{"arch": "mlp", "model": "image classifier", "dataset": "stained colorectal tissue patches (NCT-CRC-HE-100K)", "train_examples": 45211, "image_size": 40, "crop_scale_min": 1, "horizontal_flip": true, "rotation_deg": 5, "targets": ["tissue"], "num_classes": 9, "layers": 10, "norm": "rmsnorm", "norm_position": "pre", "hidden_act": "squared_relu", "mlp_ratio": 4, "inner_norm": true, "drop_path": 0.1, "width": 384, "label_smoothing": 0.05, "loss": "cross_entropy", "init": "lecun_normal", "residual_init": "zero_last", "optimizer": "muon", "muon_scale": "original", "learning_rate": 0.02, "momentum": 0.95, "nesterov": true, "orthogonalizer": "newton_schulz_5", "adamw_lr_other_params": 0.0019, "max_steps": 35500, "batch_size": 128, "epochs": 100.5, "lr_schedule": "cosine", "final_lr_fraction": 0.05, "warmup_steps": 1060, "weight_decay": 0.02, "adamw_weight_decay_other_params": 0.05}
Rows from block 3, named by matrix and row number. Rows with one number belong to one neuron. Each number is 200 + 20 x the weight over its row's rms, rounded and kept within 0 to 999. All counts start at 0. After the name is the row's rms in percent of the matrix's.
# fc1: MLP up (model.blocks.3.mlp.fc1.weight, 1536x384), inputs 96-191
# fc2: MLP down (model.blocks.3.mlp.fc2.weight, 384x1536, transposed), outputs 96-191
fc1.216,228,208,181,221,172,220,251,222,214,185,193,188,195,231,167,202,188,221,209,189,208,174,184,199,207,178,203,190,209,201,158,175,205,196,180,154,169,228,191,158,190,200,206,220,223,171,199,184,176,236,222,190,202,171,239,199,216,194,185,198,214,201,206,147,226,195,202,223,205,209,205,187,185,207,206,192,201,210,222,202,204,216,171,182,205,195,188,169,206,187,216,207,189,216,199,207,204
fc2.216,227,188,197,156,234,209,186,170,196,202,200,212,197,201,227,208,208,178,161,210,217,224,213,218,219,226,205,188,177,214,190,219,198,202,211,236,160,173,222,204,201,202,183,181,201,208,183,240,177,215,208,197,210,200,180,194,210,223,199,217,172,203,181,244,221,185,178,195,200,169,215,200,228,223,188,224,198,242,192,200,207,178,216,211,225,183,186,203,214,177,189,194,225,185,181,165,174
fc1.218,161,192,262,187,216,175,209,200,198,203,202,178,186,211,172,212,239,212,210,230,221,204,202,208,208,222,238,211,141,168,209,189,198,211,210,170,177,233,193,200,167,188,234,180,172,174,211,207,209,189,241,192,199,209,182,186,193,181,195,226,230,178,211,199,246,229,219,178,218,189,213,215,194,202,196,222,173,253,188,212,179,185,219,196,208,201,205,212,169,188,220,189,213,160,197,182,216
fc2.218,161,165,191,186,203,217,184,182,182,219,204,201,208,184,201,229,185,208,198,174,247,194,217,252,196,216,212,189,197,229,199,183,188,224,185,216,220,171,205,201,215,206,190,172,192,182,171,201,194,212,186,209,220,174,205,177,214,173,226,180,180,233,187,193,176,182,177,164,207,210,224,229,189,196,186,172,191,187,203,206,204,210,165,187,224,242,224,175,211,215,193,205,163,241,207,205,199
fc1.222,062,215,196,194,224,205,190,190,212,207,205,212,188,200,194,199,226,218,197,208,185,189,172,204,205,225,187,234,209,202,218,192,178,209,221,197,206,198,189,188,197,214,179,207,241,197,189,190,207,225,195,190,167,233,230,171,170,228,191,233,211,217,228,203,210,227,170,232,208,222,177,205,201,211,182,205,184,175,182,189,222,197,221,182,215,218,160,202,218,225,226,191,168,217,205,200,198
fc2.222,089,170,177,189,200,200,197,225,199,208,181,155,229,227,200,215,232,197,216,242,218,212,214,224,186,183,170,190,192,195,187,181,202,193,205,207,201,185,178,178,182,160,221,196,206,180,219,214,206,204,220,204,248,149,188,208,189,239,184,186,164,183,227,194,170,172,214,176,182,174,226,179,191,189,201,200,186,214,222,230,220,199,188,195,189,203,215,182,208,158,187,189,216,173,212,178,210
fc1.223,195,213,244,237,233,189,202,207,172,207,217,205,181,188,213,224,159,194,177,193,203,187,197,181,207,183,219,186,220,191,197,211,177,212,181,203,201,246,202,172,171,200,179,164,260,189,228,196,195,192,169,182,214,175,197,199,201,195,204,205,186,192,192,202,217,220,221,155,197,201,174,201,184,193,198,181,216,209,196,216,212,211,195,208,197,205,164,200,179,206,171,189,207,209,214,218,225
fc2.223,205,162,220,218,183,216,196,193,223,224,175,212,199,191,207,207,232,224,165,199,180,221,219,222,194,173,195,212,196,256,186,216,187,198,218,185,158,193,190,184,172,171,201,188,170,201,247,239,188,212,213,182,168,237,201,199,182,231,200,221,218,223,234,210,189,192,190,195,196,199,242,221,216,196,192,223,199,207,227,202,207,237,260,181,195,212,199,197,232,220,218,221,162,148,213,188,202
fc1.226,044,193,234,216,181,248,193,172,196,213,209,177,189,199,231,240,197,209,237,187,196,183,223,231,169,221,212,188,174,198,204,173,169,227,194,198,198,193,201,210,183,201,180,202,208,160,212,198,214,170,171,218,230,202,191,191,207,185,228,191,221,199,167,204,225,214,213,184,196,169,200,190,176,165,202,212,189,205,208,173,187,255,213,190,198,215,202,208,173,205,181,201,214,180,186,228,205
fc2.226,049,229,195,208,226,182,207,212,222,216,219,199,227,255,172,187,212,190,186,200,175,195,227,195,220,186,203,223,195,187,209,220,199,247,210,186,205,218,209,224,201,199,219,176,187,184,226,206,199,170,241,188,210,167,169,181,178,216,191,185,189,195,192,191,200,169,229,189,192,221,186,198,186,208,212,211,189,218,216,233,206,201,219,208,192,218,200,181,216,219,185,219,186,196,216,208,210
fc1.228,163,202,173,175,187,171,191,214,186,220,189,192,204,192,195,184,187,218,223,193,224,171,226,207,225,171,181,207,200,223,209,208,219,187,200,198,207,222,207,191,180,174,208,227,153,185,168,180,186,214,181,221,233,221,219,180,221,163,213,183,212,208,172,225,203,202,219,186,188,210,220,166,180,168,200,203,236,236,238,220,218,219,198,211,184,210,208,186,214,217,197,228,184,168,163,189,165
fc2.228,157,194,191,215,187,205,173,194,195,160,182,174,230,224,214,197,203,234,209,209,182,170,187,200,207,216,203,214,191,161,180,206,187,189,220,194,216,225,191,169,209,180,206,223,183,185,191,210,202,209,229,202,203,173,199,216,198,209,193,198,199,238,168,208,213,165,207,227,212,188,236,183,162,218,183,225,229,213,189,193,197,195,200,148,232,209,190,209,195,171,202,179,186,200,179,191,198
fc1.229,156,203,210,193,199,229,206,193,210,181,166,188,197,178,169,195,155,163,203,173,188,196,193,232,165,176,236,207,209,162,194,224,223,209,183,171,216,193,214,212,228,196,215,184,169,192,193,187,155,215,198,220,188,213,221,187,230,208,234,154,167,207,222,186,176,213,231,245,201,204,238,240,213,207,221,165,172,170,170,190,168,192,188,194,190,187,198,233,223,172,215,201,214,200,217,223,196
fc2.229,172,224,177,187,210,160,197,183,189,222,186,194,193,201,201,222,208,201,214,223,221,168,202,204,231,168,184,206,201,222,197,215,186,224,182,195,167,208,204,169,172,210,211,187,193,187,222,215,230,204,177,191,179,183,166,217,230,186,178,145,190,224,187,160,210,194,208,195,187,199,169,196,215,188,208,211,245,188,216,195,217,214,206,198,189,183,175,193,192,224,193,213,191,264,215,193,199
fc1.231,146,230,175,185,212,212,206,189,200,219,178,224,222,236,208,201,173,218,218,225,197,204,231,188,197,211,204,183,215,190,210,187,216,185,195,203,197,184,224,170,180,210,201,213,186,218,187,191,158,186,207,155,217,187,213,199,177,194,217,246,206,212,212,207,225,206,200,220,208,180,187,184,201,195,175,215,206,210,201,183,177,222,195,193,217,217,182,233,209,217,209,183,194,152,150,217,192
fc2.231,175,210,221,192,192,184,204,219,197,188,194,207,210,166,226,199,208,189,181,191,163,187,164,207,233,189,228,205,234,225,163,194,197,189,206,210,224,227,198,200,207,231,201,189,228,231,201,213,205,205,210,206,184,218,192,233,176,208,197,221,198,200,203,200,214,204,255,203,240,207,174,192,232,172,176,169,199,201,232,207,214,227,205,222,173,158,227,182,210,201,202,205,214,172,195,190,209
fc1.235,123,189,197,199,220,249,186,213,190,176,193,152,213,192,193,181,168,160,173,197,193,188,223,177,186,269,185,191,203,200,204,224,179,218,203,207,198,183,201,191,221,172,153,183,199,180,182,213,187,195,206,211,176,172,203,176,166,193,201,229,198,219,198,227,206,237,174,197,205,202,192,174,187,213,194,222,213,207,208,198,213,210,203,158,205,240,203,208,244,201,200,185,211,221,225,228,179
fc2.235,120,197,189,194,193,216,220,190,173,206,209,201,219,216,216,221,180,198,207,199,244,185,192,243,189,221,222,231,189,195,209,191,186,219,239,215,211,196,208,177,207,203,215,196,249,192,238,206,188,198,217,205,188,173,233,217,199,193,155,204,199,233,225,213,209,203,189,219,192,190,223,199,224,184,220,207,210,166,229,181,189,197,191,174,207,242,178,197,196,140,205,185,236,229,211,212,240
fc1.236,175,201,193,201,166,236,192,232,211,205,173,192,193,187,179,182,217,178,193,188,190,164,236,177,194,217,222,205,205,222,190,192,207,182,193,182,210,174,201,178,202,214,155,205,213,184,208,203,191,187,202,185,203,222,196,201,191,207,205,203,196,211,177,173,184,226,236,228,199,190,202,187,176,208,226,214,187,203,178,198,192,223,195,194,201,187,210,199,177,190,205,193,208,239,214,211,224
fc2.236,158,212,228,181,208,186,176,193,195,222,224,197,179,234,219,209,170,186,201,173,220,189,190,220,176,187,197,207,207,205,246,191,182,197,216,205,169,223,197,196,196,209,199,202,179,203,182,180,221,192,175,237,190,210,178,186,190,219,188,184,228,199,237,209,193,199,219,174,201,217,206,210,176,157,182,197,199,230,207,135,202,203,217,206,169,209,216,158,228,212,223,202,176,205,193,199,197
fc1.237,087,207,181,222,164,217,186,207,243,187,204,198,237,223,200,220,194,210,188,183,226,168,226,204,220,199,251,248,185,194,196,199,221,219,226,213,175,179,180,196,197,220,209,201,233,203,211,224,195,184,200,191,194,193,191,221,207,207,202,227,212,161,218,193,201,199,223,189,218,208,209,222,195,180,206,196,192,236,193,201,200,199,178,195,191,175,206,205,198,221,194,220,223,173,190,177,197
fc2.237,091,179,185,183,211,187,201,188,173,240,188,202,192,169,196,201,203,171,205,172,210,179,215,211,171,201,200,233,206,184,195,185,200,181,178,183,184,214,225,176,202,213,210,190,210,180,191,191,200,179,180,229,205,206,197,184,214,220,171,190,205,190,215,250,191,189,187,178,182,200,186,193,183,207,176,202,204,181,195,216,211,237,204,198,209,213,226,191,205,163,202,189,202,224,207,206,188
fc1.238,127,190,211,235,213,212,188,221,191,188,169,208,194,189,170,218,162,225,204,180,180,184,222,222,191,196,201,166,189,233,189,221,186,222,190,208,187,184,213,212,177,195,183,185,192,181,187,199,213,218,178,227,212,201,168,184,196,173,209,192,187,218,157,207,196,227,180,187,193,207,223,220,210,229,219,187,186,214,214,166,175,250,224,194,204,187,216,207,179,188,196,201,223,212,180,207,205
fc2.238,133,218,201,184,207,206,202,196,219,232,219,208,228,207,151,184,233,178,170,215,195,199,184,183,194,205,187,204,188,168,202,222,186,217,201,190,199,191,185,192,230,211,199,171,205,217,187,208,179,182,234,235,235,168,200,186,191,212,210,198,245,188,209,223,225,169,212,190,183,189,229,242,174,182,197,195,225,211,222,237,206,214,190,195,189,191,194,200,195,172,213,224,173,196,190,200,206
fc1.242,092,234,197,199,241,215,225,186,233,210,205,198,228,240,189,182,162,223,192,174,186,168,181,218,194,205,185,201,196,194,194,190,158,186,168,208,155,221,192,182,224,219,190,192,212,218,200,180,195,229,192,199,175,220,188,189,211,235,191,182,179,210,198,228,179,219,226,189,201,199,230,164,195,220,194,196,199,198,197,178,209,193,201,186,168,218,190,217,213,196,191,193,227,191,214,238,201
fc2.242,120,180,201,204,224,209,167,195,160,219,219,217,211,207,204,211,205,186,230,236,241,205,185,185,204,207,208,215,199,183,192,186,202,213,231,204,234,182,211,211,189,156,204,185,198,205,210,191,198,212,219,223,210,139,222,190,176,178,182,218,217,208,180,209,193,157,186,212,179,210,224,206,182,198,214,200,203,187,228,203,191,190,218,214,190,190,235,194,224,203,201,222,216,194,178,207,204
fc1.244,177,186,175,196,173,250,201,190,190,204,206,185,187,218,179,217,215,204,212,204,206,174,208,182,195,248,203,201,176,182,195,224,204,209,212,206,159,187,185,201,218,208,187,144,241,176,214,207,205,197,171,183,182,172,215,259,232,226,162,207,164,174,220,184,210,224,184,214,194,203,185,231,207,177,173,211,211,206,206,230,208,197,201,197,209,198,200,188,205,180,161,192,201,182,148,223,192
fc2.244,145,165,204,207,176,207,200,219,163,208,202,223,204,192,220,169,257,204,163,213,200,217,232,206,188,199,208,202,187,178,177,187,184,226,201,197,211,184,227,207,198,186,246,167,235,201,206,229,203,206,193,198,233,195,209,170,182,189,186,199,224,187,199,191,185,204,216,205,180,186,245,176,218,192,214,223,194,187,207,210,219,226,218,194,207,208,210,225,198,196,221,166,190,191,177,222,191
fc1.246,078,176,219,198,206,224,213,213,160,204,178,203,208,212,209,192,197,202,216,193,209,176,219,171,184,241,155,177,184,222,205,217,192,219,195,204,169,199,214,210,197,189,161,213,212,191,223,191,203,236,230,223,192,189,193,215,191,209,227,199,192,215,203,203,219,213,187,218,210,185,207,171,157,217,188,250,211,202,235,216,166,208,209,207,210,225,214,203,232,183,206,206,152,198,200,228,182
fc2.246,081,160,234,213,220,247,227,230,228,174,202,209,232,226,183,181,215,218,182,215,192,176,197,212,209,229,224,208,223,186,196,224,177,161,202,203,211,196,202,214,172,196,184,204,216,205,171,244,231,185,230,196,241,233,198,192,174,205,173,191,195,164,249,194,191,204,215,193,217,217,178,212,160,209,188,195,190,205,195,234,212,195,212,212,211,207,201,177,202,169,230,184,216,164,209,185,210
fc1.248,131,241,202,221,182,222,162,228,204,207,206,219,188,201,241,194,191,198,201,216,202,216,202,200,197,204,230,212,215,206,211,185,169,192,205,216,191,199,189,218,186,182,202,195,208,205,203,199,209,207,180,207,207,221,187,191,194,194,216,188,205,204,183,206,173,209,208,244,178,221,197,212,177,222,212,206,179,184,174,223,168,226,186,221,219,222,218,198,191,211,195,193,212,189,194,196,230
fc2.248,122,180,197,193,205,190,215,165,215,194,203,153,203,154,170,201,188,214,209,230,248,183,219,218,199,191,225,240,195,195,189,180,211,175,213,233,190,215,195,186,204,156,220,187,190,157,191,159,209,213,195,213,215,203,215,212,173,190,174,208,216,181,192,196,185,196,191,189,206,169,195,215,177,214,174,238,165,205,195,224,204,175,200,169,174,205,169,171,200,181,195,191,211,208,208,210,173
fc1.249,170,188,201,195,232,198,199,214,214,198,218,198,195,198,248,220,198,219,169,185,178,180,206,219,192,214,205,228,218,229,196,198,157,222,183,156,208,222,216,225,197,230,225,232,215,201,235,191,187,191,182,229,164,204,217,207,224,220,217,201,207,177,214,194,140,174,241,185,235,179,186,175,201,184,223,188,146,194,205,210,235,206,224,179,193,165,227,188,209,198,206,221,227,216,217,207,209
fc2.249,161,183,153,179,172,194,183,194,223,177,203,221,228,227,178,199,216,225,184,205,209,194,227,172,232,193,188,192,190,231,203,191,185,216,195,203,193,158,174,208,186,247,203,196,200,220,187,234,260,207,212,199,216,210,178,199,218,186,193,205,237,193,176,207,217,213,209,198,192,201,199,156,185,206,181,210,233,213,169,188,183,178,179,234,213,187,196,231,194,209,191,231,222,222,210,190,187
fc1.250,065,179,212,196,196,206,224,229,168,177,204,183,185,204,197,200,194,247,167,212,203,200,174,199,195,209,202,211,213,235,231,199,176,189,196,186,201,197,206,210,169,208,200,210,189,207,152,194,191,202,165,202,179,196,215,176,219,194,183,195,249,211,167,208,201,241,205,200,211,200,189,228,183,191,174,191,176,193,193,182,183,258,244,206,207,229,205,165,206,195,200,183,219,194,193,199,207
fc2.250,082,185,199,205,211,196,197,178,214,214,199,180,192,194,175,189,228,203,196,184,172,164,228,207,184,189,192,182,175,184,199,202,195,227,209,206,199,229,181,196,217,192,182,170,215,156,240,235,185,204,261,197,201,186,161,214,180,225,148,232,181,191,186,182,182,189,196,182,203,202,184,175,219,199,212,192,222,234,206,160,204,220,179,193,199,182,213,246,208,201,224,232,196,173,202,189,202
fc1.253,077,217,214,180,191,187,191,211,180,185,206,208,215,221,212,213,194,181,213,242,195,156,194,195,252,187,221,205,183,210,203,203,185,180,227,153,222,211,206,216,184,204,221,217,191,198,186,202,204,223,193,207,174,206,174,189,201,178,183,208,185,251,228,200,229,224,168,179,208,239,190,226,221,165,175,215,232,186,178,186,226,215,198,210,210,187,180,189,233,193,226,176,183,208,175,191,206
fc2.253,089,161,202,178,192,191,191,201,215,209,169,195,199,181,186,165,181,196,161,186,192,192,204,198,196,173,202,205,220,192,167,201,206,202,230,220,204,173,204,197,213,132,197,228,220,188,251,193,199,232,236,208,244,187,201,209,192,197,196,189,192,187,173,217,189,219,181,209,195,183,190,139,205,189,215,188,177,230,212,227,216,216,193,166,200,214,178,205,204,170,188,215,186,219,186,166,184
fc1.256,096,195,191,205,213,208,159,171,180,195,210,224,179,193,199,191,181,201,216,205,177,186,229,215,192,196,202,169,197,216,208,181,183,167,191,219,224,198,198,185,235,197,204,256,216,190,189,194,218,212,190,217,193,224,171,212,210,192,219,203,199,208,221,193,180,197,191,183,219,194,174,179,225,185,172,174,222,220,234,153,195,214,201,194,212,187,208,209,202,198,214,230,228,209,199,174,161
fc2.256,089,206,198,185,207,185,203,220,213,239,222,206,189,207,159,223,177,199,179,149,193,209,204,216,172,213,222,240,189,224,230,206,186,192,218,165,221,227,214,205,202,195,192,171,178,192,252,212,213,215,222,199,235,208,183,212,208,182,188,214,188,222,199,215,202,211,191,212,188,213,218,219,186,199,231,220,185,226,204,209,196,206,208,217,222,197,207,163,206,203,158,225,174,214,220,232,210
fc1.258,135,191,167,201,229,209,211,178,199,188,156,199,209,222,210,193,189,201,186,182,214,212,167,209,207,230,209,184,205,196,219,168,152,151,225,188,214,190,221,197,202,226,207,207,185,238,188,198,191,202,195,207,226,232,237,207,205,191,195,233,208,201,217,206,232,219,179,203,173,186,214,173,177,165,173,221,214,157,193,221,187,167,231,195,227,217,196,191,160,196,232,234,165,253,183,201,203
fc2.258,135,196,215,206,230,178,200,174,207,198,214,181,195,212,188,169,184,220,190,205,202,211,181,217,170,223,211,200,244,205,209,220,215,208,187,224,182,235,191,189,199,163,234,213,236,203,234,202,176,178,212,167,172,224,167,204,199,177,216,221,194,180,179,186,163,216,200,227,216,212,162,203,189,192,193,246,203,218,236,229,231,203,199,209,191,219,201,206,237,187,157,198,189,187,215,186,206
fc1.259,143,213,201,206,153,197,200,190,188,174,193,180,212,186,156,189,211,192,186,165,177,215,222,182,214,198,230,227,206,208,202,189,236,172,222,201,209,198,181,185,211,215,180,195,228,175,202,212,190,183,215,164,201,224,210,208,219,208,206,222,222,220,169,210,191,236,185,159,182,212,137,188,192,170,224,172,217,171,224,168,198,176,221,200,182,195,193,225,186,190,202,202,191,198,188,205,193
fc2.259,134,194,169,198,215,186,206,241,193,216,206,204,200,193,227,208,219,187,216,221,242,176,216,198,196,209,180,238,175,200,198,201,179,211,193,202,209,188,218,167,185,190,161,195,176,204,210,183,185,188,207,213,213,191,174,175,199,190,180,164,227,192,213,197,202,159,229,197,183,215,211,221,185,203,189,197,159,227,236,201,176,249,164,172,176,223,208,177,191,214,221,177,232,236,185,201,214
fc1.262,173,244,197,174,226,190,197,196,212,173,180,197,214,214,178,202,237,229,262,214,215,206,181,152,197,211,187,208,185,195,206,196,205,200,200,187,212,167,208,199,225,199,214,159,194,221,193,207,197,190,214,170,222,164,195,197,215,182,188,218,174,167,199,196,223,194,265,239,183,229,208,184,175,214,214,192,164,234,210,211,212,198,192,204,214,202,196,212,189,191,206,181,207,213,210,215,213
fc2.262,170,211,209,203,222,201,186,161,202,179,210,189,198,237,213,162,202,206,216,212,207,194,208,214,199,213,210,200,181,204,214,207,183,188,217,186,215,190,195,196,176,212,157,188,191,207,190,212,196,206,216,220,208,156,155,212,224,174,173,177,199,191,185,216,163,245,184,176,193,195,183,159,225,148,182,190,216,214,221,177,207,171,185,197,185,193,209,238,222,217,209,225,230,196,202,182,181
fc1.263,058,204,180,190,243,219,181,193,239,202,203,202,182,190,224,204,195,213,219,238,164,188,167,219,188,215,160,210,203,191,249,184,165,201,192,188,191,216,188,166,195,215,198,220,213,193,203,174,199,233,217,177,180,196,197,158,175,229,195,218,188,206,229,208,182,214,191,226,173,208,184,194,188,207,165,194,189,165,183,196,222,217,230,199,199,236,179,196,224,184,222,199,176,186,212,222,204
fc2.263,085,184,181,193,192,213,193,208,172,201,209,185,233,240,203,182,202,195,229,232,204,222,204,171,189,177,170,176,181,219,207,184,206,192,230,207,222,190,210,194,197,157,207,192,214,189,193,190,208,207,202,208,252,143,201,205,186,215,163,186,190,190,213,193,166,183,206,187,184,198,205,189,178,178,189,210,187,238,226,177,226,206,190,162,166,167,226,196,197,192,201,216,209,182,210,198,207
fc1.267,159,187,183,198,198,204,231,178,186,178,217,194,194,206,170,200,211,224,219,224,206,186,215,229,225,178,181,225,208,239,202,179,225,241,198,197,205,220,198,208,189,178,210,206,188,217,195,191,204,177,196,190,186,222,196,204,216,232,170,197,182,216,206,218,239,198,201,180,227,212,196,254,185,173,200,230,203,192,198,192,206,203,183,203,154,216,190,207,207,183,156,234,188,196,177,176,193
fc2.267,209,178,168,206,181,227,242,216,220,237,217,214,193,225,188,182,155,214,175,164,167,193,224,152,172,240,245,196,188,175,184,224,165,175,214,193,207,212,206,182,212,220,204,185,169,184,203,217,171,175,187,193,176,210,220,221,218,163,194,174,158,217,196,183,217,194,199,231,183,185,194,177,209,181,171,227,200,193,195,221,168,201,193,185,192,205,215,166,195,216,191,195,198,200,168,197,182
fc1.271,111,217,200,149,226,222,200,198,195,203,182,196,236,184,202,206,194,190,246,196,211,222,225,231,175,214,206,228,194,194,218,177,185,185,197,215,232,179,196,186,207,194,189,178,203,208,195,206,179,159,188,173,222,180,184,174,189,187,236,170,193,191,214,175,201,216,197,189,188,239,193,208,166,188,197,202,170,194,162,269,215,217,157,225,237,212,199,218,188,191,180,186,200,204,177,216,173
fc2.271,118,189,196,205,190,161,217,204,147,184,224,188,193,191,192,183,198,203,198,237,169,175,215,165,201,181,231,206,230,220,217,177,211,200,205,175,171,217,223,192,192,209,218,203,248,170,219,206,209,185,177,185,178,199,195,233,167,186,204,217,179,199,216,196,219,198,163,184,183,155,218,220,205,197,192,208,189,177,253,183,207,165,206,175,197,182,204,188,202,169,202,184,210,181,213,186,212
fc1.272,157,188,202,191,188,186,198,195,211,208,189,182,195,160,220,209,197,166,175,199,219,170,240,206,227,208,200,222,211,211,208,199,182,231,170,209,184,217,186,173,204,184,198,187,232,203,170,203,230,193,192,177,214,207,158,202,239,172,165,179,185,223,187,175,200,158,199,210,234,201,246,193,205,198,175,194,211,196,217,204,214,247,194,161,187,171,203,183,202,200,227,221,209,210,206,168,189
fc2.272,194,225,226,226,185,200,199,189,184,172,167,200,230,243,186,186,236,190,241,206,189,201,187,221,180,228,203,202,183,176,206,218,196,192,220,195,244,226,180,189,227,231,193,168,202,187,213,231,194,204,209,208,188,160,214,215,162,239,210,219,205,170,216,233,202,234,215,205,185,216,183,218,198,204,220,218,220,213,189,180,197,199,182,194,181,226,170,194,199,199,159,213,214,235,195,189,196
fc1.273,182,183,210,196,195,185,201,177,222,197,185,189,170,185,202,184,198,190,169,218,194,185,208,179,223,192,190,187,202,204,208,226,212,173,202,194,229,196,190,204,219,202,221,145,204,180,186,199,204,205,194,193,216,211,204,160,219,180,181,189,198,166,163,233,194,169,265,215,200,183,242,153,164,183,174,173,218,236,164,216,237,199,231,186,196,207,224,230,180,189,238,195,200,196,177,192,189
fc2.273,158,194,194,185,220,244,168,191,235,233,201,204,189,219,166,163,205,179,194,198,196,194,165,190,184,209,207,195,215,192,190,210,218,199,192,192,210,196,220,208,215,194,199,177,199,176,210,175,228,184,157,204,246,166,217,170,171,242,216,262,181,198,225,191,187,196,211,181,195,209,196,192,202,224,166,201,218,215,225,201,189,190,187,177,223,177,184,222,215,209,228,200,187,210,195,211,184
fc1.277,196,206,202,173,210,201,210,195,193,212,216,211,224,187,216,205,174,214,232,166,206,195,190,198,200,188,242,210,196,187,206,206,215,202,187,243,196,252,203,187,211,198,198,187,202,194,182,177,220,179,178,192,207,193,205,200,166,183,178,224,148,181,188,216,206,228,220,173,223,196,200,183,186,207,219,190,164,238,189,218,178,199,194,203,213,230,196,217,221,196,198,202,208,196,167,201,206
fc2.277,236,203,199,241,215,163,233,199,161,212,224,229,210,182,218,207,211,165,229,167,200,194,181,205,228,215,197,160,197,223,207,215,173,202,189,177,193,204,213,186,191,215,196,191,225,231,228,240,196,211,213,224,210,213,179,186,221,236,188,227,224,164,174,222,200,202,214,176,200,207,217,221,208,227,203,230,204,193,236,202,196,187,238,217,184,193,227,211,178,226,196,213,164,251,218,207,195
fc1.278,105,172,216,202,197,193,199,198,242,187,192,198,224,219,225,203,186,213,193,214,182,166,193,165,215,204,194,207,226,193,201,189,183,189,199,224,191,179,204,189,200,191,187,221,216,194,204,197,188,242,187,248,229,175,211,206,176,229,222,186,184,204,201,201,179,187,242,191,212,202,199,194,176,238,214,243,203,239,167,209,192,181,201,233,184,222,189,183,205,203,233,196,214,193,198,195,175
fc2.278,111,222,214,176,175,211,202,197,215,206,198,205,226,185,186,188,188,210,196,199,178,185,198,210,182,220,210,220,189,214,170,201,197,213,201,240,208,213,164,210,206,245,187,201,214,209,196,202,202,207,206,233,208,211,221,218,183,198,167,176,217,186,196,208,201,214,193,212,206,176,212,153,182,190,194,217,173,202,181,229,213,185,188,168,178,208,189,194,223,189,194,199,202,223,215,205,208
fc1.279,135,183,200,201,222,187,184,143,199,165,182,199,167,194,198,207,215,223,194,185,205,194,199,235,226,241,218,186,215,193,184,206,208,211,187,216,191,191,226,184,231,202,192,210,150,209,180,203,224,201,205,186,197,185,182,192,248,227,214,185,224,189,181,226,208,249,222,219,219,168,197,189,228,198,186,222,175,210,216,204,220,169,215,166,183,182,224,195,181,243,179,192,192,189,209,207,190
fc2.279,152,233,194,177,209,210,214,193,187,227,211,186,214,208,238,173,194,223,208,201,187,212,224,216,221,146,195,226,196,181,196,216,216,174,199,176,199,179,225,201,185,234,241,172,191,212,203,198,229,198,187,198,166,210,237,189,176,175,167,213,175,180,228,173,233,195,164,153,202,192,191,217,191,191,244,197,214,202,181,195,183,252,190,216,220,198,249,199,195,203,182,231,203,202,188,211,199
fc1.280,125,200,193,230,231,152,178,187,188,201,180,165,183,194,158,199,165,184,208,197,184,182,193,212,250,209,198,180,220,217,210,201,197,192,177,162,190,235,211,202,216,208,221,205,167,201,241,210,176,171,235,197,167,233,212,200,197,218,207,224,134,177,208,174,217,213,198,214,175,205,217,187,198,193,203,195,155,210,194,175,218,186,204,210,193,198,186,198,207,171,193,199,222,188,206,182,187
fc2.280,125,171,234,173,194,203,186,189,194,217,223,167,182,222,223,188,195,226,200,195,183,207,191,176,168,211,208,197,166,184,191,214,188,195,201,171,183,214,204,171,185,238,202,201,233,196,206,188,193,203,169,203,197,196,207,210,189,193,168,201,189,212,201,226,184,239,194,224,196,227,158,180,208,197,202,193,201,189,212,162,215,205,213,184,176,212,229,169,222,187,206,190,208,180,222,173,211
fc1.284,177,199,162,207,213,209,174,208,229,198,196,208,179,195,229,221,188,228,190,212,209,199,185,205,164,210,243,186,204,209,218,205,230,206,196,199,227,211,208,254,238,225,200,196,218,161,224,187,191,187,215,206,195,208,221,191,188,208,202,218,199,199,201,206,214,233,217,206,194,225,182,197,187,193,196,205,206,190,223,199,257,226,219,213,179,175,195,234,228,206,182,194,246,221,178,199,203
fc2.284,168,191,228,229,221,211,218,150,194,195,202,224,227,191,179,216,190,222,200,168,176,218,196,222,188,245,222,179,175,203,203,204,163,168,193,228,178,174,202,199,165,182,195,227,159,192,164,199,221,213,183,228,229,224,185,178,181,212,216,168,200,163,213,193,175,198,212,180,219,189,179,211,220,213,211,189,208,182,188,167,180,168,211,213,195,225,171,181,226,194,205,213,198,202,213,212,209
fc1.286,105,200,207,209,173,209,218,222,233,218,211,187,221,201,202,183,185,199,203,199,189,199,205,200,178,199,183,199,208,194,179,170,218,221,175,225,165,186,165,202,187,186,186,168,207,220,184,174,213,190,197,200,215,223,204,193,201,213,209,198,176,188,224,208,207,199,184,194,214,201,204,144,191,183,201,184,205,198,187,207,208,222,185,221,217,178,205,212,183,164,183,206,211,227,209,207,209
fc2.286,093,189,207,190,206,205,193,183,197,197,207,199,196,230,186,209,208,214,182,191,237,231,211,188,195,219,190,198,202,162,235,221,224,162,223,214,222,198,213,213,234,221,215,187,185,205,181,200,205,221,193,225,193,206,200,197,191,201,192,230,183,215,194,170,192,163,208,173,191,215,207,229,216,215,203,167,191,197,234,183,202,213,181,196,228,164,189,241,216,181,167,193,173,206,182,215,170
fc1.287,113,187,167,169,183,190,231,195,233,189,193,185,216,229,212,197,192,188,198,239,186,190,222,223,199,200,203,174,196,181,208,183,190,202,216,149,227,215,209,192,184,213,176,185,195,208,204,151,187,224,210,207,198,218,188,182,191,187,196,189,218,192,187,180,192,181,191,199,223,183,208,202,223,174,247,180,196,199,182,209,201,225,224,206,228,160,208,195,164,208,214,222,231,199,200,239,230
fc2.287,129,198,200,210,181,207,183,207,207,184,206,201,165,179,181,192,198,176,175,181,170,208,197,179,177,224,179,237,183,213,173,174,185,207,216,172,170,215,196,213,230,167,210,221,195,226,182,178,206,194,216,182,173,189,205,145,162,191,207,196,194,185,211,192,174,209,208,230,183,180,208,214,193,227,210,229,212,207,218,182,177,164,215,232,214,222,177,179,203,200,184,153,183,191,227,197,163